Weights of a small self-supervised audio encoder (BEST-RQ): 3.69M parameters, batches of 128.
Rows from block 2, named by matrix and row number. Rows with one number belong to one neuron. Each number is 500 + 40 x the weight over its row's rms, rounded and kept within 0 to 999. All counts start at 0. Numbers have three digits each. After the name is the row's rms in percent of the matrix's.
# fc1: MLP up (model.blocks.2.mlp.fc1.weight, 512x256), inputs 0-85
# fc2: MLP down (model.blocks.2.mlp.fc2.weight, 256x512, transposed), outputs 0-85
fc1.345 072:536471504539476446465562500504495511435464466456530532406435526456498533462515471510526483437517455481500516459474517540518467495543388552512498525488454512554437493446486500498511484539557457546505498530476452539466497509476553506526480513555533531480560435
fc2.345 073:524517522469580492457600508486532514460439508431533426555541566478506506563530520526514531427531520462473527481461523460477547458537550509509480471482456473519453596519543507512561452554508525443519597469456519465484522455536465453464509595469468456435510503
fc1.346 108:464461518488450529431500519528487492566538447464490564508514571493494439522526461500497503505512486540503482506502497577516482449518496519473492515591543476497487483553486517488497420532545505551485473536476514491538459478457450576528520496508498605440490441
fc2.346 117:492467488509531563556487477452548531509502455530495451484451527436507513472481455387417477448499520521504495499546442447544444549404445462473448515512499442522500541507533475499472506576602493551503535493550520451491468501547545394515483477525432563416506494
fc1.347 111:519492529436488472489522508509523451407503506420473581498469534422468454487488487521506575478532549493515470497575470501566534478558534454509532486514538515463569544510492482452456434489423569496466486488540506579478434427523513462449543535450423464482520518
fc2.347 100:452472525486562509491504464486462525485495468444547513569512574524517469478531490492541449512476522384551596451454503584443484460486546514509592542492467526507550554543477456458478447489510445499486520524547469480472526559464484451496503475512589581492520479
fc1.348 082:462537485541554481537508539467541493422480516490494514512490436506406474510507471506476444500534505537499436567474526508540556478502453506500488559539585434494500529491503477512533522481481507483510457487516488455464478572449432507496530574547491513570485531
fc2.348 087:425548483529533539545451501520448520503410468496526575547536452511473524477492467514495493488505520537526469540442510480462528535526471482499438529562582501542516513467571451537368538491519496512548578495550503537579458482499516449560466579510500490523441510
fc1.349 103:528569547522438501486583467499569477457489531473504471572532577520526545474485516428461548506534430468480474494489423553523532479525477456508531538521465512495553535556500505456506530442529445457606518502481431469516480502534451517483485525523504532529545484
fc2.349 101:574454537491476492491575544455469545495493493470496509501435501617492561505537479546540462426489514500466521473488476530520457502452569449533513503541422492466568584476471489372437496580456512491429517504457461511507510460510491489530482513479530545432502499
fc1.350 092:502480522454488522506477502475490491493431563470575552439492452501527503538525484506504500468445459554508472493519536528499472483491520514495448455453473593455457498449492502464454531572513431533473448441506478496455545537434530590463447462416547497445528519
fc2.350 098:521550514608487504523466484527551505456501578482542586479433507520491438506506516546519525526496450465490464502533483521502443520481554435479522543502483520499549506469452461515552452467450502509503479531448526479488496474503414420517537495438467410516468476
fc1.351 095:535462461503485493431463526503429511514486439468506482451482458532471479510488470545494582618512486483476466501501529544449482475454540488405541440466494482453444476496458539510453480476619553486504489507458530556497453521460531478475557499493549518500438573
fc2.351 093:500491448510446483510442495485534529495504447476462454508510539533558553493541504475409529493446534477472473518490491529604452481536426477540508479552487529473471497479466463458517537497541497509465480551593563581480488550460467455491513441536455503425479537
fc1.352 090:501493465467507501471465523526498550526488518466405550421544453455520499536501533476484451463460512536483509528560452552461604558503452552484546569514540522541507513571483507542453427477501491482480526494554412512447545450526466514580435503497519525459514520
fc2.352 092:469483499523491528541456531500502531496442494469513423555461440518535548538477504543496480502477441587552467542458478503399549498471487489548532521531434556382527520528434515563564453455522528586468594586485498499444545483496590532506524531529537473496552469
fc1.353 107:462479384509482483502463460534490524512493474452414483558550499464481512454528464552546604458490545519539461481523471512506563434524480476513475541463507511557417496511528573467513402522504530478488447523535502527487562495508448484451551519470412526468486504
fc2.353 102:509485589530542474508439540555570452459523539528506414507433463516445476517524467552476490545462478510528428447456519469481454495567517479487518604511520507571422498535546471530477550519474435530486533444447460486539465456521480526461557532519464429502473455
fc1.354 104:520456533440459520454538476526508439586506449512454477532456440541478510521497477478527449447510478504509489492477502541486526479553492479503521473454480508510486514542460442521547508539512495500467543517440477509479517421435525540524522524443538526460439489
fc2.354 111:528558532456457499472542479565560581497517562502510582501544473560504564522528605512490532470445561590521483524471485491535487529460491512482557546481541469502501525462521466485505556433469521546532497519465470495487579518477547555513481470458493490493533413
fc1.355 101:439462512481592457497459518476501552520525432510514490455474534537528479521552479561470450485520528496568478578499464568573479519503515559457523513471483486495490529512388482485448453487492484537493491512481565519431535555441472500523537541499437478475514417
fc2.355 103:443567452485428456463413551453520474477464467520555462534519436552532444477480493484442517517501520539511555537459454464493531479510525538502542566419511412496567545548539465498530526516487480503517516480464462539493498404584477556511502488510561548457536481
fc1.356 100:473382416490548448455539507509566502448462519503463540525520512501558559507494519473449508494492556472461512514424527464467512534463481493548545479435529575514526469493635446494547530470473526514524523489444589504497433571489518493495499559554516507494488514
fc2.356 093:533452459565490599497473578578524481488522538484543491463544471570483492589462506481448521477464456463534594482543491496418441516563553560516479521476512455512511503561530480453483463507513599501451518412435490448568415501447458516528460490490508491494460498
fc1.357 097:573491431514541504496510534534463498473464534485451483518496457502441496507516459442611477514530499524484532557485457476549546494544400506483567520452573466455482528497601488561508485509532515512510484463447530553524491510505528472477418493465535527525447445
fc2.357 102:475474531520497490469514504444499519548485511546524449518524546566472432443494450529505494507458509525439420512477508512545441517526502535505483485518528496512477505511544429559498481517501454545486513594461462484511505455470571431466455455550486484530519504
fc1.358 100:458405485596525516442493562518506528508473490489474451532541528425466511452413451521512474465477518555565410519505543495510565485472433558508515452561512439536526432525475537506418523512519514454531499551509545520534510524521498574483486524515483455488502433
fc2.358 109:530470507501506520520511542547527509430489527506448550545527460504407509520491494456558481553495493523551418367558464466502504524517485530477551499467543468443514565556478521488469494522558552531513504542534496480509492513526512476562499415528506497471467495
fc1.359 089:512541495458489558414521580479505483506501458503535477517452424494442463478425498479478472553486496503515501521497497523436460493451452522525533447422483471496427521538575561427502500436477530510605539485558566520544593529499507398519465501475449481482567529
fc2.359 093:539574487424539494507532561486528552499439492454480467533493472477559509506548494503417519413488554493475561530520554481460498551452413526473474570429539548511455600439497516494516446527557521469433462547507487506409475495457453484475468561463499448460489460
fc1.360 089:491487447485515459466513493414456473511474445536489551472492561519518483462472460522518468503477546464489482534572504486502492568460529521549506474529402442503577535573489501484495562463476534572626593492652495477470502547535516451465492517532567440536489432
fc2.360 086:434494451507465436497485479479507529517549460487471419453519417537500429401463480525498524507484589507516483543450538503522536463475511579435493442489485487546518562456496523469519550484534530520520505496557509512530479526528475586526527520502514502532484508
fc1.361 108:488534500581567503500499555523582479515477471456530514497514523511523550452468465471542463471470428538616510460544485469507517490558485518436523484537509434511471506617548555522476433463439522510578522487541490555562450389475517446524466553456496529497532496
fc2.361 110:447531481443420484530523497441582508482473487491438521499514520545490519476451541486480481431577512479507465486487533442412538518498503519464539544496479510501490480490508505527531543460411484547472545493541549562479495499492521459512496515475479468544564533
fc1.362 101:493514454511504507490464510520426488439509489532388554526579503508487551474518491541503476466435522533530440454477500545432498522486478464543506476484486476498529526556525497499558429494488500566456456486457491603492499445521527486490505514449462443543579489
fc2.362 099:495463513506548545469471510523505529488525559513468515407521593495548479507490487472533507547452476504522478529501470455551469515528467548449491498537461563528448511496438508470520467458540478483511509466484475476502470528481626440512490480477491445484478560
fc1.363 023:499500480483555526509474549475383513504514460537475480576505513515547484525492517459523543477510480523448435498530488423430514455461540521507495442541481458467516463521524511457472509489522517507509468401505556490432497569538451414486463513454481530502441501
fc2.363 023:431468507497522547481506489540515461490478519564501463521479443431489463496566500519474513501574551528457506545453543490517477467412516554548468540531480532538464395463535479531616505526498501556509491535564515553531578510489501528532430445570470512520484524
fc1.364 105:529490554538491453521505422484540532489527474478471533503482479520515512479494529503466531570466500444460511590536565405476435483507475475520437542479542511469475501469522529499503490513534515484577459528519503551526512458526502444478441505510482513503464481
fc2.364 099:527537386512476475504589540492448482505584527454550506485570538521462474470505531527555508430527493501464516455473496463537575444508527423477458378495414570548468549587532450581484523471471504509446479525442461483487500447481516492542497505530476495516506482
fc1.365 074:540486429524439522578502523555539510440509525556425528517552479501485408559452510546539511441529431494498392560479463536545464528536518492488478552388470519473480493529505507524553477546492452582496507472531470539514473505449431476414570536471506471542526434
fc2.365 075:552468553516497502485489505493467477483464509489511484539519489494418534465561471472487507546530526435558421518462470480488565522496519400455524461449520559461409495509484471588475493493484499514537542511383545531398482500530562472495522493499514477504533406
fc1.366 090:499455576568461518513579510499482428519469419525568544501485486494446514489476523478515489431502511505540510502562476446525484572448607480477567509595524520455512493521507471518470501568539493511504471485459509553551545505491456556530519569534555515539429385
fc2.366 091:457550499529526487466482481520485546537497490461574507521509447517480472462486526450516500496444455552468499510544448507477495587501473545517512523431596462479535488453461438440509462629534551465527503517412495426464513474500485490550434547523461505572509534
fc1.367 094:433484428505530492528515610508460516466493449458555550547590487525502508523507493460420442458530492445500526522474433475471498494437524496460625536416530447467499522523489454544441544529438513497445516392494493460549531494546485583531441529508556494557466452
fc2.367 092:461592589511491485497515476496478529466425558534511456484552533415516517519469463466496517473514455503591571522499484462534476483491462499487472574501513565435457530485450490436449483440449541521513518521503479492519516430505530451566443440524547419530545441
fc1.368 100:526476479435466544561546567481533506433521511455477538585536473470539449525455482527529528505430517516477528526542557523509426505478542528516503480543481498509512493505519511515464490424500495495492451506482497502462485518485504575520491492510477495577453500
fc2.368 093:539458496530443507516389537475404550557391517535550546480544571451427523533458545535510557537524441512536481581459519545491501567453474508530530536474544565555468437536530443499504474522507559444450585473452503454502495507581461531514443469497540479495501518
fc1.369 106:523484547466466470568499549517460548474503404559459540483400553517526479450522453465530480501492457484530572452487475490476456493455488501538501527459456610535553487428545477467418481532524536533505523465508473520489469458466527456517513515496472504554489472
fc2.369 111:586480474538549431509532501547486507551520538496518504561464539402522489478484440464485539487422503491492456395503542444478495472497502601506478421544525520481602460444466504537485504532522480556486544557504531545514459554515524486494490489537495507560503455
fc1.370 096:477500487596492533496544466526544423449558407499575499458513448522563516444466527476490574486512483534460520537529504500572484564538445505572533507464518561537513548522522509489478552511500551463454454538512521471434495405444574456540470505461408449532436515
fc2.370 096:519458492592444477465462493537501480497517433474503456496525512488472509541443549470519533439488467476571500475455464476532469510476495566455411505486547471528522544504475542496434585480488537493486491564507566500488476433490436560504509515503459535535565507
fc1.371 090:449548424497504478494479503484448520442479516501563475512509497567483556500546488563591479459506523486511507556526445500490465428534475484507444508438488485469501491526509532479531489505478558449430502505497484488499543484570513488489474513495478476424517549
fc2.371 084:506520494487499466549533578528458477533550524523523494446462451481510488518470484542461540493495459528550480470545532547448446455502550607476520489478567522521472592498501483552534505460500443488493499476518544438544482517522409526423514519492477493501476501
fc1.372 116:588485527514449516451485504513460487466558521516526519480448530541527525503500417566491458502510531487510474544544480510557516387517584507522427605494456492482529554475491480520522528522475463473514535520499525517528490516430493495458600532475506439561509571
fc2.372 110:514565521536483473483592507406492482400470618448561495517530563587431511496394513577564450469487533500477479570470452519439522513527550518527464547493484521479448553487515483485513517492486438536546464532425523561454491561508511520476458507450508563475534512
fc1.373 097:533429478495580497496506444552542484431572507426485557444537499518535474464488546514527501490536467498526467567490468485473508496509457470497531467500522477480513580533484539462558557478570461527495489461462516450493516594423443480494568530447492497525441511
fc2.373 091:501561522487439460497571480491475544487479412477483524492494493534510544572623568533497543547488490443518508467567501499434412452525423570486473526452460469488492454554507528482521472530512546447398543507490456553519510552550551498516540498525509502492533514
fc1.374 062:538571511558470490464584526481481449534485575514540514499494512494496499494542511490472539466496513536495498485450461588454535467482493486577517474549478499565522493473490541505405464493437409524456555488429485462468590549456496492462429460498511460490542484
fc2.374 063:465503508539448398495465525503424505434520457512515538489513458396491414514515453553495465463522564548485497536497510470564508499493492509446467554508516506489486568445408509491498468509429459418520564464408465545512507518477542458539462473440545537456523447
fc1.375 105:443480501467519527527516455535630333509541504534550532481523458510451575582525621498579473568493518492549556533557464495527502475514513509466513470496513515459476500512425503519519522509510542491501504437482469470496468514510551475450452511532543445490509445
fc2.375 115:477492567551468484526462482535464569565518551548561500476493540523475557428545547393494530544550457527459556448507479476500478449524526515508475554451472371478468464570509463470456468443473492507526483440491517530535510494498492506525473467434495486529581439
fc1.376 108:609508513470422496491457488514464509464522497446467489541473483540499527450459558525517491444462421505461512490486536393546486484585517528534517536503534495464496541583450481537507468545546548500500477498533457427545562447528480441508432460503460586518527562
fc2.376 104:561468593521503525461514501431508472507444419453503531525511496462514442480482456459527464485443494495471457545478488487543531481433557516477444501494472463445501469493471536583491479583472480554422489472477438484496468502523492491464429514590512553520477531
fc1.377 098:502538554525601432464516491539505531554421526489491558491484458500442473468500488540533456509479514507512460578529550595513542514525487530493490598550473466487508438520435486509527491513500618553547430507545483487486530465504473490483512482461513469445456447
fc2.377 095:457534485453473523395525521472447503570545469484500482507536543493450572540519455566481505484468509523498459518521478510436565540560537487481491495547508519552536456477486472490461562478483520531557544525479508559495435423491520529475484519519560432474441567
fc1.378 103:487532483476444465480414422522435529575553483506465512511465505540549455581539479526489561442479444518477461500488485438531464518495451468503524483552421517476480484525524466486560502500512545586504519489527455580477504571427523520575452473481576521570551442
fc2.378 098:472523528470469499520457472507495545556523462534572560455524520453439515454483498496539567546532504475446453503496478495493445508513454524442521452445512443556550516528480587540511525499537455522501467488480506507513431525466438492543543467478513505471514451
fc1.379 088:431524445543532439510511502393481524525510456433497463440508509503521548486508542531496470540476558507587486538448456479551529528440510437451485505452438582484573455518485445372578504509525495546509524509454442594557495514549493494441462570502527531529437527
fc2.379 096:496463530546515536500478480505492506459485491448517518477557468495466449478530492564509533458532486488535487496477557567547538516600470494563534436575503440540482527535559501540496413446543470511417460504485435507461505455475499507550525421491466509554474571
fc1.380 085:507415537570491450485540449475465552443501500500511505462533539567549492565491520483501526444447474476557481521509550545445509532531496509547529506458502514453525504419534490542502528524475544507479581484477520490484563449502480544478480519428507526476438534
fc2.380 089:412549490512578503467473515519514535490494496468505587415517504420500551492444427505475565444501480496503488476512462504512509558496534499530483564482455515456510477471520542496505504498546526491519525509561520469483493483527473508454482501462471484476473427
fc1.381 107:472465493513465510587516457524459485483520452541509499568511489529534530454533484503631519475511488497531477513454552517432526521534489559524510506451466538553486502427450520515515437502494545462503458453467437445479493463548529419469477576543545497528529493
fc2.381 115:576530540510572472462560553497463494484438489472518429508466517489474433529461470567546457497436510496455476434471477453464469465528490567542455437467486509568520489450472525539498473496504492490481481485505453476490457513505518521448493617558558452440537475
fc1.382 094:551536482471463541421524568464461577585442423464512461522609508558460502438559457531478451487546481439573546492472495530509478505522481464513559489549475436425484536455475481511520558505514581501548531499521515543508478494400484491409536484460496493475479527
fc2.382 097:536470517452548597531467537562541495552534526520511502486456491502497491497492488459469463445468469437539486467448516536509522549504485527589491451473422469438461543456524560484475573452574544557585496542504471448597464450417492523519454538617543495472503469
fc1.383 101:576466503544480534477511479564451406490513591518510540496406463552500436518531568441473540529534458474577538527580433594515502516444518518472489448488510520509555574522471574535499541467570504440440464485545519492423515506559526533488469554522558472449489492
fc2.383 108:516459483509447539461512503525509544472489543431498530519499415481509450444521485527398463483462487511550537466474514520425525480453548503449497522538508497482532581523495486481535493535445508443539470402548459501580472426549479537531474494438466558520499520
fc1.384 100:481454511472452468535466516461498511517527504563461474499455498474528526502509433474560456513476533460477588525462488549518552459464400501545501526433491490495474513482509427459530458490533559562499456477567585566483467456513482533550548502560514502554516464
fc2.384 110:459498480488484448482491553451526530521538427533499523470578541522441469509468510462556530460520443461369503516513506408488470531515500487463484561531438421518405540460563451572461558496511529483572518485506479524459555544482468506470533449497495505570482500
fc1.385 104:548462501560469469504489516500426452483504491492560491512491492509472509489547452507433471475472511508552468530493499482568537546578529464502448554451510518495501530434456527450487592439504470479477542530552494486470497512616538471451459526517494461485553569
fc2.385 111:464442533462452496452499414519554483487440463557478546469512541451500480534468474466552463510548484520419487417504511458484450554503458599535510509471481453468460485563504496427488565485552434465467501472497535578471445473563518524531483519549458511541435509
fc1.386 104:486502520430449558497485532563490417534507469489515521602476416519551572485500478496513477520488560467533525554456476559567492427524509528436537584490521497514498562448454491471514449462525518575512532543501464548500478482417544496486523511486556484499465441
fc2.386 117:514562522451473544488504503509446577540450493483517477486453489504436517457632468532582405523482549421514473506471566524497545509563421516452515556481518442476572503498531505540440548511463541540501513486545504511522499551501535471472503451479512598499514459
fc1.387 079:479464481409566521526494532468504502493570413485508513539533497526584511509478499475477452445457539540479519493563519530529439464553479495441416493530513475505468516556529523519532472459462562495505485520461519506513555570434512498527456532522534521536537518
fc2.387 084:431506480406531505473560482567541527456459550501514511486549478499534496571478480500425498440531476532503487527542532518488542490510425515465451494536599456406534529423408515538484478429529504569477479537559477580549525535493464497490474505526548488448521506
fc1.388 121:446540532483451473530465476473508502553529488470396552492478444510540442507517439518492467543446550502635496583503493483506552451560467499498564544451530543519483504524438443517550555485469530487527517595541524530471507510420533549528498531430500526465513498
fc2.388 107:474554550556497515467520502480528471461564567468483425451576507491524495523474492471494547516423470567468601436509464476522520502496535534457539483463545524507509552605495493472500472491407471545495535548532445493516469597474492506503583497591409476486499493
fc1.389 100:535463514532486496443512485533501462444471419484499457515588469485461529467448579527465512452462476528481567454507501494502495496474485566551473528582505542459472466520507501540478461460469538551458448535461582593579542445504487564510554515477587483512546419
fc2.389 103:514544488494533495584439503507450497496460413461464456510429497511539526530456511509487538444410528505455519509558542538507457471507512485499549570574449481462547487551555590528485503432579471539511495517460457513469555502515522453550483509506495485485402505
fc1.390 108:470589495487507488465482529515504523524519565527542502436432496538474542525471505553513512488489455440465511479525562548441499453474486555528580501461506554460418534513483468522513479517552425529438432463532502481509514469540450606557542619486516585500433502
fc2.390 105:450483425487490528510532510551520504441490451483560544469521498570548502480525514496478515481490451533527554523551523464495513516545516495466458500559393542505475519477545505468530421449468474549620536541495526536502524551525477518454506527515510501542532456
fc1.391 097:503491549509475373448466568500423583515563473449482479496505522454466519530551516472477474498432502469477474555497583514505440463468539515460471447506463467517567582467413520467570475497488454546549541556513517479439508500543463517468535498508537464493502421
fc2.391 094:565462506502461528553477544562503500518496439489465516457468464505499516412541534492539511506446514465451465555479506479442441515497478465575496446513465510514537512505428503461480480504551495551531505549540407488525526494485511493483486492502499484465461504
fc1.392 066:462550496523480475556583544447464483453442470523448522532468476419502501492551446441523553484454476555541527569460494528474449525498492531572501472524453543450509534491539475481489506473453565518487523425554489478541619577504508563520450483489437453534501444
fc2.392 073:468543512519527531468515517433546502500599449530444468474516528431573491465482430518513538468493531501520461494516468476569513457501559530595539579500545458522481487495549472508516495488543474540512496477509529466446475553512447488454502601529430507493465512
fc1.393 108:470455472544485533490477434504573469520460451488529499541579509527504489419501444447442451501483480436490420452451462490490519517558527436408494413490563559464492499472486534517509487503513477505567527506519584608631517530430528504477473454508488549498542537
fc2.393 103:515445498540481457451476426468514563503510466526527427574527522482526513571525523563495530483500465452453471493468572540527492466437477517544551474503475539513521543396528530522512511548517550515532517466441514435486554578469412456514518478536521571462455521
fc1.394 084:489569573464497550504479415542503530490527518485409513503547476534504472528476541478515494510397455462453551537516560493491508494547482487470482412492498557453514479427469522593504507430506475520507500505499485461475527577524531433461536562546514493522476468
fc2.394 088:505454530563539487521557470504523501512511471541471455536469463519477489503494576477541563463469456536516489467511512624523446566525574564453535434435569506477590497519427553520489497483532449549553487490542427509522564432533475499535523506550504586439492487
fc1.395 113:522521491532545504484493530474482552503437532526473539486465488569437482467467552485525551481556531493444455573564424498573419502503447472504441449541568460594530487508512468489481525499437564435584455492491509490487471478464497463528453504499478521538480473
fc2.395 113:517441509501484578524515451513524490517514513503539487470439495538474539502506541469477451524479537490474476512501479448449489572537507514524510385449489545483519506473519512495486487469549498466467536474491446534525531461420515487555496574478454410454516479
fc1.396 110:485487448528448473536535511482528480604543494463556429494529448543499461492474489521443444484514508547544511537543482484523543483504516538471431516529521504489509432474520441403465465414521523457522445556557522494539495495536477474466585507492474520512483534
fc2.396 116:551521521507484514475530549563530488514589512502494472525509478553482512430510410501511580445447563514489512504487488502435481528473566530522513492536457533443477498506517466467593463429449466535478511543522502510489517503481562518448518493547477473531493438
fc1.397 108:499585445480409427483481535535526533527557473498487482521488468403480501549443488543494456437534511495496494474491510565549446559466566446532454479467500479458447503533487499507566481497542483458464540498539482571492494500528583448472463558453506516519450503
fc2.397 108:540524472489537536575521575473481547441491548524499466492472495498457503510502535528443496512543527510548494535533498408487470503528472465527509470524508526552468544421478501494527462586518514511532502460452597480502498438549434435517489587524509463448546463
fc1.398 063:525452490495549512520517557543433491552519496564515491542440564470502444542440516490476514497474541493505500484492560440452477512503436506507466448422464541539551510512508547504513539472530602451462492536460511527457514480526486513472471506503430527471482465
fc2.398 069:550478487482399460528504439514437462479456458462440504545576548448410496507516534464486544495532513459505512503590538500518447514425575486506514500484494465436506497501539535481508509512544437495481534577557500504459498496517510558552433532555472467506499449
fc1.399 106:457473550520474483494500487498568560447547490453592417529511504581576483481530428560495509515438565493517434482483472547503496453443470509556498472480578451494503519500447461494577532527441557492437551514460493578436526507493501526468517565525517477452438397
fc2.399 107:491438542565519495449520513521520538465561546451550472486526479558501504452488503494438496496481513547476473511443455593453556592535524492544506405503554548529494479487481487544567468535470490458471520523505496498503482491525490469462364460503468510495573454
fc1.400 102:450500565526488525457521606575447419525578471455487465552525492475474497557501494464512444532507538537433468486537450445463482491536442513446473527520470470553541489494506494460463458523474469492503521568524464492512566460481470612521423571538461466490545496
fc2.400 102:481507486532514503428486487555510521443532460520461566474520524445470438461472552468508510457405553452522549518554495519443506492516445532601458462601515493547484544500581543536442535444440507568513471554550432531469442555467491569515533497510450532449544410
fc1.401 116:459467455536474470523551476521480499522507485508424536480555528560467482445500445527539510450508485522509475505427481457492599533591532470456512520421536423485530447476565466536475489546535474363575479529516491475504565434491515541452511527468495381482523446
fc2.401 114:530464483503521495442442461474444543499537405506401523519518579477510545477473538521546483526586492510487584527547494509469484461503514444528520575497445546416455476510485426465504519457472505469466436474475509585519498426509587520512516454549524517455523492
fc1.402 097:428463528408488506536494521451438534508560514513495486415519506586453510527487513433495514512468466572550446475494439547454542486492487467473458512502529531498556469444547483482441526403466604622521533479430517430513455510538484484473518537533496480526560493
fc2.402 103:523501500544492475518525446512482557427525550424466539518568541539506494495462409447534488479482537541484508500506486463533476454528534425551441486533484502552457479455514450489475506467498534537574566491499441451573598495469480472532466526511517532471499551
fc1.403 105:472530509479464555597555560548462414567547497466466478510426578543454503632494496534506490476484454478493522535443537516481558416494565460440532504464434523559492493502504523543485487486545534483544470516544572491472479469544499505502508541441526492482510491
fc2.403 101:545570522520475488462538488443482360475527497475492592462548460489489519412473545514431489537513499520481520532506495509545549512407493531496540527500528501431516469562554560504552521446492510537562544507496471526542522543523433561542473505498476413543519516
fc1.404 099:454445584531525492521534450540508434462501474457516540533438500520474415466549467595485454571537563479526541524526503515596490505437471518519456447478475523503518517564474502507510623484452532511480476454503543482523429511535486473518464492466499417477496440
fc2.404 103:519498464473463518501410486560505494420487473483490453488443476461495502515494536564451499456525537542516553530441480428523458479473501430506550543479533493392482543526512535512540529542548426478493497509523517504425456484525510499429575473548428477449464521
fc1.405 103:551500468498456496414424541528494471477471469499417503506522460540476558437481531558466457454399526525512513505508565495538480526526622448519464458444474485495451513556487477459507571484557515553516497496547511482477428449583475488465533474562505442467500521
fc2.405 111:480517550486530553537514570510566536468492520568515558561536474531481516475556498502505496505492492470554445484600453500449458570446447495479524478493470514523431503431465453508543479534493519489507480521572502542505453503488452447488497517536477433476515482
fc1.406 097:519540480508490448550461503480456506548531435442608517497528480554468461488483479540495577460484530528580509537542542554500422572508482496568460503478529501575469527477503495518505559497484448494463532483492545535427508566572484454486535592463532546453493493
fc2.406 102:519481492498569508498520556466474458482563463429449515536492439471440548546505538531421490549486499557502493590473459499536450534579506438508502517548427570512436529526516488467534532531540476470447440461491410527504487508524493481540518501529477507502544593
fc1.407 098:566543567561516509486516438501455532548498502454513545531476504474510515528447495507454533565553531521485414448480564484508520454521525449503549451513446431462525498460453484480467465518511448453525508505499526464484473377465470569588526421488571495466396511
fc2.407 104:471494523472538435491456550514487460493539456481421456511472444494487475592537523480511452521509490467469511585546517539449530486450431518578522466464482522475491518465445508486558496466509463411464515463534537525491501512505492535504476521526518489509409517
fc1.408 109:481469523491483537443530489472454513481509499530627448536488424478466555494486460530434616491462505484450512527521501518515530521481570497516434443409454463492533530451472452489446551482510492479521453510504498520482484484511414532509476530581449425512457493
fc2.408 102:466510482500428505494534492490448553494574426413501583516471513537512559467558440527518581530461514515516473593488515567570465503484500536478448546423504510492508462488374605484557457477550506515520567513483543454432479421454508486427473483504467422549509462
fc1.409 102:447478448531493478489525476545506445432510551553493386477524513401561470508473460509434512498451501490454578477518504474502503417440431516460540458465449544515503527555483518505561500425443562511523616532507528446505479541521492474449505498487477466542449517
fc2.409 114:537487420561506469533538481474502470513539435509537490556602474540565403478540432507527480499545554487475512501500474465479511473464513460516444539419543427521465448516516487551504490494410546533428552531521535483515582512497543452540466518444521479499453448
fc1.410 078:501511500418488420485475500558501468525443428503499452377438530530601560489477423485528376436464479426479505409511451446519481505547501441469550458522417554495499511452553501400576564461531502562517559522502480585558474433487433550508519497520478539485525488
fc2.410 076:496523527603548505496465545479497484500406529474488528515443488450427511470573468480540462579477584493492514432528489466555498507510503505436481529547452538510441485470428468467538478590461491513525529508542554466497545461468546508562495482533474465533537557
fc1.411 100:492486437519534468460557504490420367480587453560526476511530475496537551493536459489472488447530488457533482468554469447443514527529459524478504442451526536454484523445513499442475496516548441538510459478467538497501559468482483553591524463485466476514531478
fc2.411 092:527551541460506494446498505470472396491507574555504534535554470497469535501501541574533479505510517512504514478501508506471482505514439539539487498486519488541503462480456517511505431457507457569462493429495491534504469463530533492526466506476504432450523475
fc1.412 097:423548454519497493488506479528542522495478518510469487511539550512501428465480519508535544502514526468560518539544569528426548522387478482471503474511457436538421531463420471525429519468573545520531439547459459475568540488514546475527443538500532485572512502
fc2.412 104:546540449584447465577509478545494504511472504510520507533543479427555589522495487500547462493516572493501514529454558546436550494473489518474495527536413491544478557521490512470487544475478540454520512444456507451465473512446500517484498530531474443503485512
fc1.413 082:559536464520484432426535514513538595555443473454522477502512559559442467481609512561470491491504541476491518514501483530503500522487426485505561443476458475465555529533448473503451522472421506547554567511468453488522499420465517560449475533474504465469522414
fc2.413 082:484478592530503452490540475490553388503476434545510526561490518526530512480468572469468500511466551535531516524510468484461498520535503436556533521468525434581443529525484453458452563538518522520511436446531485456490495545522455470472514524480450548495418546
fc1.414 106:433546472471497477504550467548515598483498585524479568449512522538506538502538490542503486441384556527568447515540489525579483542513517467509474466455486458452658442459595468481483544523458480572500518511530527544479454475495472460511484476463493463431504541
fc2.414 096:485499519583402554392510499519486497502457491505470518510491478450450502472495535462541498529493478502446586540500449545534486486467515524467530435464501494558529545549478488575504515544449468520464476482533486517476530447483479517468495500621485486521482450
fc1.415 104:428468506515471521519535473514510474441438512474520548505452492596509481532464496477413523436439517544534467552499480499503533465497500496530469491587510457567462546496548504524503527453543514468461540499488515556486462574513470451488575623505431570539581481
fc2.415 102:558503418520479497494386414475459542499529529515521525540481466484488491459437498493497453479433443446526500543479541522523462515486527431573579536502525445438487521422525489549464519570509518556458484449509491436502536536517561522500502521532500485565506519
fc1.416 120:496548434508511512569506497545525558437471501431523524507594531550488544545442521565549539508484515581535558444516472457446502497513489464489545487492401521505505528507526490514478508478481487420500484440533531479500513492485509531418521484566430500492453498
fc2.416 115:469526530446493484507501513560530445479495471419552510550549584532468516502497530603492518486515515522546518473476492507536532531521521465481484489468492547532495592579472387503439465564481479445510468495472539484506532559517512451516505531538442478515425491
fc1.417 102:525421462537513462499483524565502389481501490471457493421494440514468528477519485603465506496473518452492499539497484565456490538430467533523508489463536518482518530474496459520489512443556553541578502408508510479433521479452519483527554522550466543566422463
fc2.417 111:488455459442511494536509433516471540515489421553459460375498452507548477506443510465480511472531431512495514477486539506529537475452464516457495474488474581532495421471506483546525574447480476529512514564517469546501525499527536524472533481498477568520489589
fc1.418 099:522495519525477445484517529491477501517406500533476551521513506504490413560517517542510499435505504542493478506553510581539502450508524527471410489523569527508478455563435442414537484524521549461520449489459493562518485447505490478551584478523452515548455483
fc2.418 096:449550515455544515471481526508496487469517477475481492476488493493434448490467529493514463543459507574488493499524548579532486541493533491506533509544502463544494501511491444499482487469452473517482449456505493450452569426607403447553435537485464530516455584
fc1.419 103:543481495576420400552545504510492493473510481496496524518438468518629461554428504472501454502504500534514576490545540446442539485524519550467526536409496511530525557560481468498459484484457552464540481501569559530492401488553513504495459559494515458486472509
fc2.419 095:504470507533569561513489466497516513521492482533542519485521513510465447547477494475419504538531516545547490443534535508442481508521542519468509491411437529494540534519441516427520462486509466562524480538462430441570469427416500497513533450534563453526478557